{"dataset": "telescope images of galaxies (Galaxy Zoo DECaLS)", "horizontal_flip": true, "encoder_patch_size": [4, 4], "fusion_encoder_inner_norm": false, "weight_decay": 0.04}
Rows from block 3 of the fusion encoder, named by matrix and row number. Rows with one number belong to one attention dimension. Each number is 500 + 50 x the weight over its row's rms, rounded and kept within 0 to 999. All counts start at 0. Numbers have three digits each. After the name is the row's rms in percent of the matrix's.
# v: attention value (fusion_encoder.blocks.3.attn.v.weight, 192x192), inputs 0-95
# proj: attention output (fusion_encoder.blocks.3.attn.proj.weight, 192x192, transposed), outputs 0-95
v.25 081:501470411381519521470456461558548492556479495457483448461570508541601458475609467501519454482514526545510517436563452521587503525443476440523503495497468418504422492485452551554564556507366405591462502461484457594488522482591487490435471547547461473538547549398530535496455504490519431492
proj.25 081:532484526590501540526442583497493470390571527492459434410491444534417433519462582572515596539521426478470465537488543477564449466466557541499619434503534489531509527394490460548577536485531473495507509396442461521429396498433549561491519475492519558407558501548407611518499483484384442457
v.26 082:418519442553520454493476471544555517491545440532475455395527514468325564521459452503532581491433447457451536504464484528576544433504505442537492526505520488576515468588515371522485511569541458520570522535511478463472536502510524509423459558518554431536520460512499624496468467421553490397
proj.26 091:442589510421455435508449582528483485467539512443578590538448566487438605563519589533519484479556492510570520507485488507437483534511474469436471485495523619545467537463490555425427464466461549572473444461422619457400484522563426493548532499550523612541586440497472472531492526463529500576
v.27 099:508490515485561547459482472503552520487477547537491483548431439515532387441587475469523490479476500504574504510545456532458458538479526473502526611494405472501419545532413585554464555520400465533473439495509565552447472542431480512502545492506406545430534556430480496559540510524502531553
proj.27 096:469455541576509567506527518434530487484501523512407486462484490510566378452451491503503511526459474499504466446487510430537480477512534575494544469530557412536610447489496414520550516527525464459488524413526420541490562442468516553450528466450544502563478499575519573523506550535441485508
v.28 079:445510615521530499432576418524524561446512536393481487543455452557556527449615548551577520511544457516529501510486575461534456444414550448508473512415456453517504438443490534496562533552444542528540449472493554565497511512432461528620630515491569461382496539430511416572527485527530504495
proj.28 085:452494428493465581522485538524396535537519443485432492423487467466490479454425506515314598521465521480494510445478452494506540514566492515557501535548481550487468633462515497502459494522513521526454566416576390492475524446457524534508446455509372602512491480583428524557426521497493515446
v.29 059:497569482444466539454501526569440539564460505432571561432562511434574443568486529419580553513415461484458544490556545576622526574575421442563391531520506533567419456525442494474516521546425532482493461509563496436480593572483538491512551499498477457445473478575522599437518516548476496423
proj.29 075:540570451536454464532532525448499462468540516459449441455501490605431483497470475572483521506517538413523537526496373474443518496526556486504484453517477636464576465402635451577508580455511442552427503395523570511479453501540437495497507483577493533472495438560486470489392482551574466494
v.30 088:386548454461495431468503513440571471483479475590513522476563540495326505483478469545501509484492513558388492510396435587504579459490547450420503549518587535522500466522529462532486520475463515535532487419513515460526468480595472496465421477398425563591507445541499537584427426515550432488
proj.30 098:438524517481537484498526516530578444490471591450525518543409556583447493503596465455584454423680488491480525581542468473472479489461416526486481589500497458567503450496444559511447505531578489500487481514395545496430538484512568462473462593534530527491513567485494493565572537458500471583
v.31 138:494491464566557576481574437562595504566488469535403410511446471575522581476513481498454410475537506509512550531532482464452443425556491537480627442515433531458549504449446476478470432427536452408469471530424498543558460481474496544545546507577471532535508479494488504437456508452542607498
proj.31 122:503506499416474385462480508497435508500566454507525526451639627479532531483486470534494440546495527585517448494468561470463520451564515506513369503580542501548459593513578435482511509480471547458584568486588472516521558527521513420520464532463545468541638486462518527445469464488499519549
v.32 091:500493542458497496539446484554463513516571397522536538442566556463511563552475553536469546531509479463505470468515534494473596505510532521470422423533558588495526478508563467415498446500616503496495548496505353441564580454536468486523434495551586494537488464599521533460461408554507494497
proj.32 091:487557417515523470449518373521451466553433515528508529527506475492406579521534496504507528499504516456460520542469466590508564534481529403500494541449443597443378463558543510512484503464443559557548457574522594492523405510504509479448435517553520425446517489474487466457554452487552521434
v.33 092:424469515631598446504608557496540601447446478474488462505450533409356417546487455462459492448522496476542520547477521549538466492471537538508487524481476482491591536479525447506446472537512488409483587510526563510383508524414493551493572471571518600478531471540428552476460519454506619459
proj.33 100:396532525415516512567518430450472465525533443499480562548494533422640553418477485529449506429443468534561606486448502503510498442553536412423513563529514544529459482576555518394417507542435597559468483408579417528520559446505534506466499477494578449573491441587476510449501492489546522509
v.34 083:483475460492511504447454466532587570526485512516429420461440473508430482409544452516543491460531485503568479539551398467466529492483557523531547604457448463457525566546492528582433477449424428495476433507426512578450397523485509526442486563536447504510505553424518514543551554475519530545
proj.34 074:442444564509519491458471584500540476445454465472507516485567463496598482556458562547443567494505484499523444481455573467540537395464530570478524501538570437558604513515493465437530523523521601484523467429480426570415529528547499511503577501418584467491570536460433564509506532447460443560
v.35 094:590473472468495533510419538561382463532457506565445497451568491517643431508439488451433581570418476449536482451559432503537482527552391480561514459524455489520381505514517487454462538580485429472486483641585421420588536505509513487464477502503527445511487530529521504430586508486478500553
proj.35 098:607493526554463450471535559357542545393503490433551538487507489527557494577517558534542477548491484502530478487508598501485462551455517548543547429438494560470607491464476537530580502454455488505472511493512528485542416608519410458470574513541508536552455433428547487510459482589479461450
v.36 135:519506548466543483511511574495480482422534509549506577563554508509595440533461489585405554530441499512475508452455584484510484522604428544550411471444425506518468446454572513551566555598505571487457554492482480363423590469534453521505481478503554459491526507500486566488451470527462484480
proj.36 117:518544461529478501563556538615437464542478488540509438504465455442422490513529438526513531453457506492532500502464448587520557633473516458557597456509531515470458539484591535497480466415511429550492396544455504535587458490387393532521539483530430452521425402527571431507508505619508511501
v.37 059:494482576551514564515513572494463550447474540479459535559490501497505434505414486456546520513460463478518453433484528432516410585616391490525422429487361509499503479510497609499526517618504451478484603456538524448378566563434497584523520422485549480506517533613505562457466525579424504450
proj.37 062:515479524508478518487475480515451430485553472538528480454514422385577515479435491456455548507399515498543558471510473611463521551527551477483513461548511534411544383514520441547525474483430520485476416471476475536594506440507409546464423489543435494509409445589600439429539430503491578456
v.38 086:579523531487481552546581534398448454540441518566514491499457468489618457459512552548496416462417542580487487517540522564442398507539468471487494520523489470478429435513532584504563490505510537530517508469487562479505483586524508508510495462454473383530446523497574437478561546584469461538
proj.38 090:510444522556432486524459525514531562490531543517578531479464421532530442443486480471594542545462544488484502455507532425472532584489460527569575487499470418491573504520441484525543490560486444483470531557476521450540481424466554571462490505547450610588402556573515493598507517494535534457
v.39 082:566500433457437524517565555506352496520489478524602487458497484474532458563537514538514543433407501475528535491519482507576514544543471533588478435593475519459380553471515510525546496491524488573560595473530479458550515473539553522455442565505503343494500467483504575433517525524466520431
proj.39 074:527542500554499499493499460414597455509456556472456428505419419471525492509595530455550451538394541419555551514529501513509482513500543490531581547539477496481630453459571444526569500415437429478523505442446578503546508576516444409491525460479512505480465551527505518545474558503474469518
v.40 122:551482618628536489487618525463591524513423483503462420542468513572568528477509500363458458509554539549540537508525591529435377492549497550498585501420521480502580458530511488493541477516559449392464461564438558504540486607457480558557561518564518511524513514475476436418439595470488531541
proj.40 119:530491472459405398557448539544395530485606437541564587461623566441540471450407511554509444541453487579520468484487551480441515615561447478531446458537483517473442512496510570466523458510462514464527583561528425451524518486493486533493551476480505538548531456534534499411473445536525559447
v.41 089:505509496471429527576483447544456445481565471484464540448506548570551426530398508485436542524491501418453519467454421376507518526512419514542483481527422538471495507439531504536454453515571506496483511607440440437472543455463551507442455539560518493486503541543551601422507543423535471528
proj.41 085:573514524494547419427563530444524419512482488510537458544528512493426553613550470516558436524429502533557477571576521602494439466426567514488440502452560557449509452504605457511579560403472513510493448483479574550557468584509464462519562496506531412456533437464517415462502434570449479515
v.42 109:493513479579491565517517472539430529519471447533448450451426462493540432474471523453469474485455480515558479514508433508522462496519518469510591485541386451496506490492424468430415396480516498474532454589504540445594426541442531502518560431481451582487435468491510459415610493469509494514
proj.42 102:420455521425472433486477530399521564471489448440515553508481512525561586494506519542485528509474504553546529480487587461452465434565542473498456515538493499540537484561523509492546493513456598459473633415600541511499609524557475494407465524517474586583452462499527500519440493544518470470
v.43 085:491595450535410558488432485578467520566536460461478480421477461443539564555473493460558502534504381450525561554564463477618516543542463481529524453574601457553544480603471475467491497468485502449529469566551439423503564535454564542511515561584548444446501495570555504435574517470473533485
proj.43 085:568490489458470443471481494469485516426523467475554516468562562562419561520439557509439480509508533522540487444487483528435520524561473479438425459511440626466483558447550468489499553469469503553469475417493646525429421581608416464538500468530503546543538442442526511425374458517564500549
v.44 087:493529537394479476522490486474530516530548416488549550458542489491530592496517600548517494540500492620471469528531598543497495411513546523421414565498590519525544418521536454427478464451466634515529533492502454485569525503582469497565501472468565466490471462477574438445527442589522490454
proj.44 080:466515466576433529479480520581431541518479547445515558477507447551430504478498500538455553501538561446437507464455406440464611590483456410571493490458414565484417600486539537541452506585496452513501519507548579453501437479469561505462424496562443549535430516489430516503495473465567526528
v.45 069:407541549536522443525489549493534535466518506460481531625437423509453454525485460562579510457542420410511452460419478400401515564533534562479544448503446516450486565517491580569446492451488509505492523489509494610381457415425546550455460491504466548412483498505414488583437486421502551542
proj.45 077:504456533539591593468526440482543484551460498538462482521492529400610498508539504432451484451491493475481508445511509570518510428515535531466494549515569454485501487558498401474518504486522525516546446402493391577509558595466501479525528513441534396477539515538559498487601525455452514537
v.46 116:589468476464515461474521529468483456502496534440598466542554558489599567544515508490474482528514521561506485551553577524488485508484475617483480424506590517475542539446588513438517495433498536462503602383521459509560467508629443471547506437487536438588483471526458444495457552586460523458
proj.46 114:600510445558548506532450439591399505536548445560449462456549501478448460379476464502504492537479462463436532538476510519515592543480503418561581444507424478477440464474457524537523460523545458542578488630484476515591432476466549494526512516444522433399510575467489532498530441487486478419
v.47 111:443462541597577485414508457486534566502475503502509378474540506493459565499565451440575505524454566466517509419515538573483564548529524530518492467493520495548451522537519511498549510567525390573511604390518484551505561479532444496504458525516481400606570509476430605492391464573485501501
proj.47 093:533563372491546476555433462539367440493532516581415524450497464528476475428475474548487527493536477454525545556388470560519539491506514462480523526566518549496492432496503509537476460409477521458498468561344449457472563434480484421499442526498499524430563535563509519479541470410490500406
v.48 126:430441532495532575444449479569488571508542542460543512526432487490473453477532488567480526485531473445526473461538479447506547463384565506472516512491411561455564585443477436497436418437485552450439502442458466516467474478492558439556536470530524594454498489468451515592520477516546544412
proj.48 120:392528487476550520513508438498406452595419452482357521521552523519476548500510435460423524455490467488514492453439474489514528408518520465481420512567555497584469485538543478485464522589482562518556477482574507542493514434493503561477477559390576380440514523519453472515497518479449488469
v.49 099:568455499606556516459580552436447579559456600449572483592494462444538517481598507485535485466500554455560487470545625547512434491485556521551536409461560465530469495526526518499581527497547447460515539384556538587529469525520484515528536519481536410451498532485460450523500481578421527556
proj.49 089:478488438462473534573483512482468517482543482568425464450441436498611527367473541451494464494479514434547556537483490453497525525541492480528537517512461390466521451450398542445508439560476491483508561596454432486506596462465497492506476448436436581548446575605523498580432581477502533410
v.50 086:470518439506492459491519502456560438517494565395603517525473507561426478528530496515484540549483449527446525590445449465533522528438589578491567446541584505558485659471411501533447511400475531458465484476497532506510450430617513452501537490459489646481467502522424465572454521467535579460
proj.50 084:557502520531564475494536427493530469568518458473370456481558658550502502451576414469470415513556451491507488525567508481548482349453483511504438513501474490552464471406477456472522531557577464467530490522507425549498501561463524461566510548398614424400570562474492532510509486555460486542
v.51 072:546465516577490495541569505505492542518555472556529506546497436463426484453537486491500434427577584456541484495556465449397468509588498449439559418473507536462533506484434552482520344526535459451566555511430466552571426576478500516494459493461407486552489418504528395460501536497425445492
proj.51 076:455440591532484538452432449446562502520491490512485556521485443474577524547471566435557530500470548507530515416417522505497520556485503514542501530522498394513561466574482522460509460516403523314556512537477545448535607517563444481452450488485486512528471509429537486511556460490463510423
v.52 097:516485398539418525510503535502409438597456606535535457518537521433517444561485467503504559427443453423474484573466450430582542641505444546629585465611468537467505610465421495490455533457523493524527477485479544475510479474483530497472526530459521557447516504565460525493562511477521581480
proj.52 089:592462519390626441488496412432604520483479455551467413509495513582514513465541483551512411509504510551542527516584491531481399373550563488461485443579510484555512462496484429527530513444562470497538499467493527563487458562546431434527566510434584481427510567452522519528499574523456481550
v.53 111:452511486566477470545563520519484468400480507425520530536424442559406421483531495532486475426497495467422541549431412392480494525519507487535526489529463456506502541526426604549442401452510506491599415523458626500444419490446649507440531503440441559434499507426476482547531547450497534456
proj.53 107:526481574544561565415467502512561489564481489511477487513487503454559455465558479481470477508437547542573519451606503530545439380508522573528459544534554500497537474494470377417528552498504517435444498368466435563518627517499496504570536501473476545527525538532489476583497531512452545540
v.54 113:452501445539509532481499481496527472472478559564498443538538536451400514570416415342508537479482512498439559495432487577537509541531493567527567549539521488503511599563505443506488494395519464536487523419542517496518462505547507509478518462450475546582508462578504558469450473493591541470
proj.54 114:543525511424603379516513474476507468486584476519511493496499622567508494456563454563570328488644469552500525564497476520455444434520479476455431462539517483568491427492488438524445509451563480448519448530425548454501557500489432402543501502500601479477562550526531497448496499456538455581
v.55 118:576470531488538508506449561447491498432519541495504500499534585497540537506454541550511518540476481497508483421515542476543538435519452504575447416406499457568399444505592461439596462521483485478490550491609453525499552469534407479491444474474577459582489576432460499513487498547448430485
proj.55 107:538516425548544548556470544564430565486531504530454547459535470419562489543516519487473606489462491452483474512458545570550560612429528463512589582436513554440456531506518602536564540460506493514475487603467487449550434504457518479531469509529444541437504507521479514459466447500504527425
v.56 068:541514526438439463551554595503397515482490568570534644558490539410530413561432542561497541468516552535511431524484581520494472530525497493463404569471457590412572498445581494434428484511529596483471488505492510423483484572429507526560559479418516567436455490595560448486585460530497486558
proj.56 072:455451512486505558493613433495591511540374464502537453568462422572549507454471462436458491454486507480469547489516469485482520484521515465500526554466448456491524460623509528520413521551511473492460488529586539510577568475520502480427507486582448420575334528515531440540523529554522466534
v.57 070:545441597551461528486535503479459448477466459544348479519476445644633479468441467497456447509550506450543424445506454409434418503548507490458573512428397490414518462437491530502461458522501493425478507603455493533515455515442462572598560521414551512459532516455503435477505507430489477599
proj.57 078:523451529449473498479493579499463581439490464486559558470542491438630501557473543460425476522431439597463467484523626512494478503515448584549443535545545433480518603532470559491511438493513521473531574457523378495578545514448493485472500557528382515543424504467504468482518511512432520461
v.58 106:505482508486488461487541537471400405534489524380519511524446442576540460513527533560510480458503450451500449573498462451545513484439573546502535484516468511481493558481501520518495534446468576467523475558500557536495445451432541478510561616427544509374465533422490434597589505432521515513
proj.58 103:482494508471519556479546577487565561527404475464477444499452518496538493487517492481372488517399488509514539492565586436477512377489500602545489572517529444519507613447482528427510498576581512576507573432569390586520535537468557456520555523412471532484454544473451492611451590546446444538
v.59 149:545532461447506425496496494466542539495501439477545500499529476492434582472597563597556474442473584578461528521535601595510491427501549438460489607512576519537425417520567493551582492451472542600581500438449506488560461475540462471548437567479453388494464476407558477558500491532478408521
proj.59 147:469485495570493519512452551520540467506541614504505470513443395518463442456560498477593538498564606441495489519548421416547567593506443508584564540474479475524538528454471479496465490509490430461450555510425518480404525448449595535501469458537445619516511542511440534591457524442538529490
v.60 079:486538473429508474490531553427470516327445488519469509487524568488480523563452504493574547534464482583492461523518540607585547500441455554530429538524479501473539404516612450399440623531487568534466575420620503485492576513515418478433497462506546536506474490489447589445504417559535519513
proj.60 089:496552381456442524538554515484507522562473509420504483510467495521504544486536460445386600464465520445502578589463482504469558470570514428531548625483455598499399500526581573556465519495482488603452541488561479488519484455525520465476490550551489466547433468577582480525544534496606493547
v.61 157:445527383536481588538487510541447459489547420589484484470476507492493476541476532405528531419503446483470535601477443463517568541476506545538529452576581527422575536525436476528441450367522546538577504515500422498445480436498527527513526544519558508445547442565497552558506499451577525408
proj.61 137:524505604435561458497455408447572452531535524434521507543511590527484554550526491532487420543530500552493529464553493523519444450524506482424491438528521508529485534496497374514489512503471502514560468372491560526479476550495500456564530512492642500455547502423502472364433511442490507661
v.62 118:448496487528513564458591488559548543559495490474492461482532471484553532528601476509635466469560519511467488560588559528480437431517534478450537536486561496475535459453433482499484488463476492500579479389464456542539481545502487509558560541506527465461573449506499528474457484547536522420
proj.62 114:506486486434453451559429475472463510456543443478513544442526517565453541509414487546403477540557482503488515439395416404445529532544446492478467447546460528495465596445492541487413450516480508464499503399473505453419497430514503485486481460546534559534541537532439533545445526430559487614
v.63 118:509482613557545534513577499437552496462553454563514477517502513566560547503441517504483527489504550517539462399557584463436424484538474520509510455505531511492543433499503446453519514627551492551528502498426441512553564528543414557491507496514556378599544475459518461439395508482484474500
proj.63 119:555532470521451461524411491584415505501585499517523579479549446425505522550443545520513548566442502521479446522447477523446533680579469422523511458520519523421481532498488505557524416509418439510537556555479557460586407461460423531485404463553440522499512470560526493469514457463541588467
v.64 108:518479594582471564492487554502591467500481464535467468481523437460579533520493494494513539462416514509531540546439539513462406490518448606516498427467535457521542467502545500539435476453505510410512481487555523461420472498515436607469458436507505450528376440573532509481566524602554443509
proj.64 097:501508413492470470550528569530475484430513363526509446490554515530512481469471464535500605498491517447515481473526496495543470573562452478599528424450420424417458536541474497486538513434516413483497502487372523526436505449451471531484526531546569526551523510445355473542435521450434587493
v.65 079:411574479480528446508432489481419487520484528510522477446510486519422523418494443479453487542513446473483521492526394584496501551590548407486426493449461409580419524516409566493538509587453538543451438525485455591475426554506466455494495513473495541491658561409458513494438554434512481534
proj.65 060:613514514503564599471533455474497493588470503516536442459425477498522516561500427528479396443458485448474531518451448451441493540379473446400516463550508497485499510446526501524388498499512614534552588543584546524494530457480523418529514478489540477433483558434555556404529516475579504506
v.66 081:497511589555523502473521623496463593485462616596465588563464526491426449596414540517443530541485487540522531421476466413458526498529461462427422497526456564510515429432488571474535488558564532551426534497522479480489483493529459478525459478567523553418572492467497399436502479517488551537
proj.66 086:599490496464494492500557582483421568550470544444555465468522542541495501517409521529504478458502574576545449579523610505541583573474491510556599526547547564534515442514519522445448592512551485532599493596506559446528570498443468503553461486546461420479468471543523502465572457528440544491
v.67 083:555490493454538656462479464545530468481514481523510532450558511523454522598437560469520576505487541506540407530473448432530509525473487464457439549537608482477604605542537464408466518557497442572493522523472391496568574456575497526526509473515589516559530531442487501483452493518414503475
proj.67 079:526493459570511471524491487498450480485481530504528501533457456445520489471468478552426551446477508433555515538509578502548642474562554526466567452461469518469481525446450433491557479547524594499517585476558446555501534520559616599507480421504610335434467460541453571387521476506551476443
v.68 096:549510549558484470534518594505455506509465522547403443531503468470488514508498441516507513496417438510488593418454579550454404534554437527550507456499440483511412397484560514613506502443501477458534457471548612444466492510434486541467435479504365466508511454527525518423628496518558487540
proj.68 093:495514511447436482567501547451536443472522401544606508505538507491544510453457518516512555523525529561503481445556425527507504549457527434545495500454443478487504591509464568478511538414487390497515484509372569475425482498415383483545514553508458525556483503488507497523494550534441484506
v.69 097:520609515449582507553440584495460482525488565529520533449503457565440507478501456486465505595517433484516531418484454574512463524583471382508388487455496444537469507509384575508542574575467479591442455456527489613473446564472385478470525500552566552510594485433471543413456499458496524531
proj.69 096:641518435491502477490541498484519498577466494499539478487440470520479453542425465496473511435469530479514496546513604513530480491462515496451580437585466491560536509473534503485474515491512516502569554626536530400516534553493545489572479524471474448394477526515498521367575517566549529479
v.70 108:457451569465459594401563417461529564473546507452490526599467522474435427570514551458509510470522521584454501510559552379527476450460500478476574507496447588431599500428497452512428439575510499462501536482529481450521532506494548483534551526450537555513465452523457471555442507522461515473
proj.70 111:437518523491521436494499504514404630464468614437360512551547504519438585531543495471555463466539467484474483562403564493517528491599502575498475592515554466534435413563509569547558496534479518491552554493531510587513459465445531519406514441536492551453529515525425438547468496492473546531
v.71 054:531535553385496481529546361539294476492520432453449576554485523535471512470459504512498502467555451493427529456441511479544473440468513543486543481486429495480356492475461465529503541446495520427578442488431530468449545516452553493482564565471459515411510474461547460467494514410479475449
proj.71 061:404579610468452558505484441483547520454476563511369497592523495491475532474470499497460473436600438557479542483470445599475481473554508564445436555510561481556533460504548468473524433514561532530479466379517467556498454483507510477470554490461480520515492473587536460517495496540430484519
v.72 143:447596456434561390540481500494386450497470541545484532426472468530438532449476484582394504514546512471497531480532398535487562509524589447457472512521438501582398549538430542459557544497468516528467516520478455581514477508487414480445469538517528565446654508404467493505486469436414521476
proj.72 113:570511510486498519534525492457510475634515563526559473586453569493435466613529427458500486477452486522476549502527539526544483473415479432423519460521497510500668503486513395454483498532571593476558415481576436446581561617539496440557475465491531494492467445638591524315482480567532480559
v.73 074:524439521470484579438588412454481532492506466426502516543409537504483494510497526455537461459472489494450495522539637468530504427394497506500559505481449594434563491504518474572385403551544535424509562512571507382460527489483568487500543495487534531497393464532489512560467483522505505510
proj.73 082:479470503466475469501410482518483555482453579425424496531556468509463534517539525502484507519475476566524484535444466431457455469602533519519489541467570423479415465510551549517573469497495478493465515415513532523514471422492520486450519481461458553502548547496476504711474517473465529472
v.74 090:534543588520574537475468681491402495454432536564452482566552497507423446592447466498431565536435508550537578430427533469476417513561457444538413505477517507565541484497502538519529558414501416554445478453481565491505509477483403501494446501504425524536584441454437435473484505496441535493
proj.74 085:567510498475513481595533467470479505489513448522565520533430524523500498483485498467485572489520554525481522469559541554591616477514520443500585529515436476535518548495447558455546562513533532452536578549428538459450551532429507506523512471555488424503480449520494485332511522538462495512
v.75 089:549586518494521465500456499552392384499506530437512514538437539504549506438467457524548549535532432467475476507446509600473495482566468562489463473444521428504317505497459513595501580447439507518518375500429499521403467495494517510586543492440460480464486509453523526481477581401587472498
proj.75 077:497539555496553583510518458536587467462487423535485483473440394526553497482508544445425456535584486479572545473495438547503423529452509501440476453490550513533475521438504411412497452496549579480406629481461507564485464536596560481509537482453584482457549501493467496523527463421556530501
v.76 058:491537513485581546430487457460464537465519469433521492518440497512424504515463525479529507496567471479542431583466575506444420529472514455441454529374537512473609549525534520525386478549530465477474571555526499379441503465520441449573561483517512488584564504400441478463450520510502481502
proj.76 066:523428504505480467535464537431423457504446553502474522523416422492466575486497547470457570497486559465580489569530484386554508480498520523494589493464559441443447520441490477494547472496503584440420676461487504513492511501578661548439514413446590438509463455535432582465515481498459536439
v.77 075:469448524528425518549537383523506555509496465505414558501508519507565568489489566499451446405509531517501429543529424404569627477399570579507547460612495522461546528504571477389503444577570569466534495504483482468555540567508544467529516496502501416457514608549541406564528445537450488484
proj.77 074:434498509458572572433474569522460508475508565522495488482614509446556487517423454635461457455477502513485494458404517479493496496513476509481455529514480526475528439531528478539439508555512498584509426351593469507525517447495508475506476453462499531564435429410550548574485529515481487558
v.78 111:515419503493477647455483501502576546479453469486541480602560497441495447557455580449483547496478577552534515595527512422551447450491505486504576508508602541504637530485523431466453443495533435483508544421465502467546513462572568512505511492470557482565376482557459454591470505521440519448
proj.78 099:457512510521528431505530399524398642440502529488404519523501544536477486482588427483500536487541449489447506431479598551502596533614415489514467562493472461514457441535484541518557537564513538495544531472517489589477485429432581508418495433555523500483576500479390428450440505526467514532
v.79 092:493560577545545436497502615490449505513486603573445502517469496538416486589483437526418570513489473529552518435475522468418476542503511445457384459472468495559517469509444611457498580452533531505422576485498514494533476461442381483460519463495512569466630446411549477466510475495421495452
proj.79 094:622485459464488525545554517456474471552496496501567478497499504493492518520420490452568517471482561490520530535551502472663560462425455432500586497537498500451572510483454514451514540498515481476543571586402537390484594598478502447512511495546491485560451437540455497390496504510508527513
v.80 110:454447429441489525474534420431490539484473475516518445454501527539445530489508535435467394477556571513484502526580505419535576451421578461502576521554460572510531506530439538458494424610520578482485578527491466486576501546492541441439555541452524541421526509513475495567463465456394499507
proj.80 106:499494558490500531452436391540495521512490637422488538495506497509434442552598515531512443520432423536454524528428497496441458500486527476474427605527528443458476465487590527532472477589547521545489492437567477504542505452478489417452530476488454599517531550441559510588462549517510507518
v.81 118:432477498522481515447494462481472523477504560446488398542535495445384476473521445501536470470432445487470591472535563512465430534580457488544548487471384532473421446492510512674483411546477531467557474456565497481546520511471574539457507491432400504498466452503501594488527555448572496545
proj.81 112:474556554514470490550499533495507518467505486521556538503549448506508562492554543494548469535482455545517479508452404531387512556478535477468426516450534498512427538514482596504511538481444460549508558537459591591438394484397379483513521527511427571452591586463501484568468496462519493507
v.82 075:463546444417495510541456431545324472493483523426519490548528488491470548436442526537472629480472465413478518434458470488509438541609474481556556533469551516526413560503490394540523524374505410541528418459416499589531486495509640578536437513524517455546475515497434595467457482402475518506
proj.82 076:483498588462530468513552472498556514507459444587496533525541543437565469499527481467491434541546469579457566450453431578469581572544508412433449471490548513558444482516428520485493484561477564525560380433460512603467456554453456479540485514535482505463569581510534457426514520473544496571
v.83 084:479480466469489487466517382423569524496623459488528410423547499562486510443611475494583389449531480476479491525601539505479485512421519467513497528472403499424502521520429506566486422587425532420580442555533499470505522498440439501457531520452451524531500472511517619522494548478551460499
proj.83 074:419526546525412499517429496497542410497488536537424573549506371481478544475549599497508496484461469422506496537456371460419340429532533546462432479436514451478466554496524533557544447443422477492394589493530450579528381525493527534456538523431528549463509492452491540582489494444518463422
v.84 084:431551489489478413473438591500481522484557596577520472502530439505434460493509465607508560583534462503485564363522416507442492567595467425526451525477441518544447502505478513534573575460486442587427443479535528574571511490461479525460432551449472593543600521448481602579468502465479531480
proj.84 089:581496506526542454503571483490520488553444445524561541407479520488494535548496554400570416498483544446450491536507480532537527514451497484481562426514527560533493551528447556501429540500463487475565519697456500471502520625505436516566508515616464494443510518519542510360519494484592486525
v.85 106:479579519492501426497422519500370473486543530511495500497530432510486493436515459606516535532502411468489573403480447555434405534604470456550474507458427458539368514520422456597518502409457481504513400498500541529481473515492449586493432532501474524533507487474460598498490544458535490502
proj.85 081:487571521476490488526613540514559455526467434596468482542501500496536547512466469411522454492579516496465538527536454561487462542541488478480499377464477530509507503571461485478498532440470468523553416551459483579488440609405384527537522568557523529438524553613507462388502436443532520549
v.86 078:539527539468557562504588518534496508482455587528412518507471509525398449591472530488478470541526487527518523462510554507544472498534470484475518484506488584438517403449516593484551515627544516546451533414550462497560567476485515458495505516525463564416578474449540436409541476502481547564
proj.86 086:578517517484442476552462525436443520501522530459563516512464463501422496502414581542476573492393535544581432591481575518538559449421583517510504608520517556530521506443511507461490511540540481523582647577501557393467523465535519519546452492500439422470460458535518521462582538566445503404
v.87 126:479595491471526459510459561544406431490528554596468548460503475540480516492437494645466583552527459481515557417473393491484540507538511464504428507527439493544371557506494522522584578481447510554464464467448467518545524502520482514483415508460479550502609536420505575477502484436421524488
proj.87 129:593499541522497511535572473497553418592500448547585515476472516491509467533467535427490459467507532488512531504525518566560554539455515495441554444502485601531594544475437424422480543531513508516558479599515477474545538608550476521595529537536539438471470444600535502283517490495547467526
v.88 077:499458512499453481460554459506491543551559485503560653553467516507537429528517538540531564507528558511474443492538479407543594413487518519487504524527499542448522557419477418444511551504507485523519483552419478528467505439511600502622498528472578512507479566538522478591430513518489567436
proj.88 087:414507524497571530450514443519481598492422531432375467504517565475487543511520472449540340474591507478434502500490511547479542493564443580497517541550555603591453439597517527507456498505477537477509409490530490559573509518516540499470511535551491504467453472546520412505500458469522489522
v.89 143:501470440457541617476575446519619523513502490498522537483524492508457483572509582425500504519525554527521424554511508435567499453485514461484508523510594571448666518468541467379455499603502481519486566456503411518549554453555540482491526509565604548526470531530498473475466466531458520494
proj.89 118:529496463569480418494475483464378574471470512423431525493478478459422489522504505512500574468436525411525452587430610481502613486531544524516503552504516532475472435479473503541554454586460531495565554514543501436501502431563607552504441495522506423442493560501468491482534521529514512455
v.90 115:504456442477507670485459525538580482518497500535567476500612567503493487574459543433500598542449525526546470537511439473610467528502408477530421570545625508461616547480534479445530536521441474554426521422449402532536535470621554498498502403471555495559437510573485555512457498529419522518
proj.90 109:550497501594510478484586414560486508498544451470516520466493484505554431438556499505423524456490470448490537524474591520487660554543484482457496463511447519516439496455460510504540549556493477564649489581560505506530464452468553534504506555544539375419528553413476466395550529493514518456
v.91 103:456578518412523472522517405537347515517503541500428610462452502547415541499458539513449568489528455467499464431483399418502591523492540492474438553540456546493455560501527466440520539549495520561502474498477438532525517542513468473524478500581570549483653597410492496448456444434411520512
proj.91 102:539510502466588526496528598471471496575452586514508490538540500437510548575413479528481421418513523544492490584444544495533585514492569519418558433511540566559526464490484463491472499572496573530591438426599477486557544566516512516571459457475498424478426458612587546407534456501520479547
v.92 115:482496588519502490459509404478359568493591474467496622506427513514538518509475498513489546439511489462468464470510529376422571430426501514448449527544463493442507579497469449514402413507529563445598457604431523410441497528455468544574490456535562511474497482500529487471422518507522467464
proj.92 118:445536486436539547486497594534515517476397616499437473570581500484568545479464452551489426415579496512528512536523457493494472551623485560477552459488534469526471465575531502463515500503529543469432430374508457629559525537466519529443527468487593512494457468577461508565444418437476509537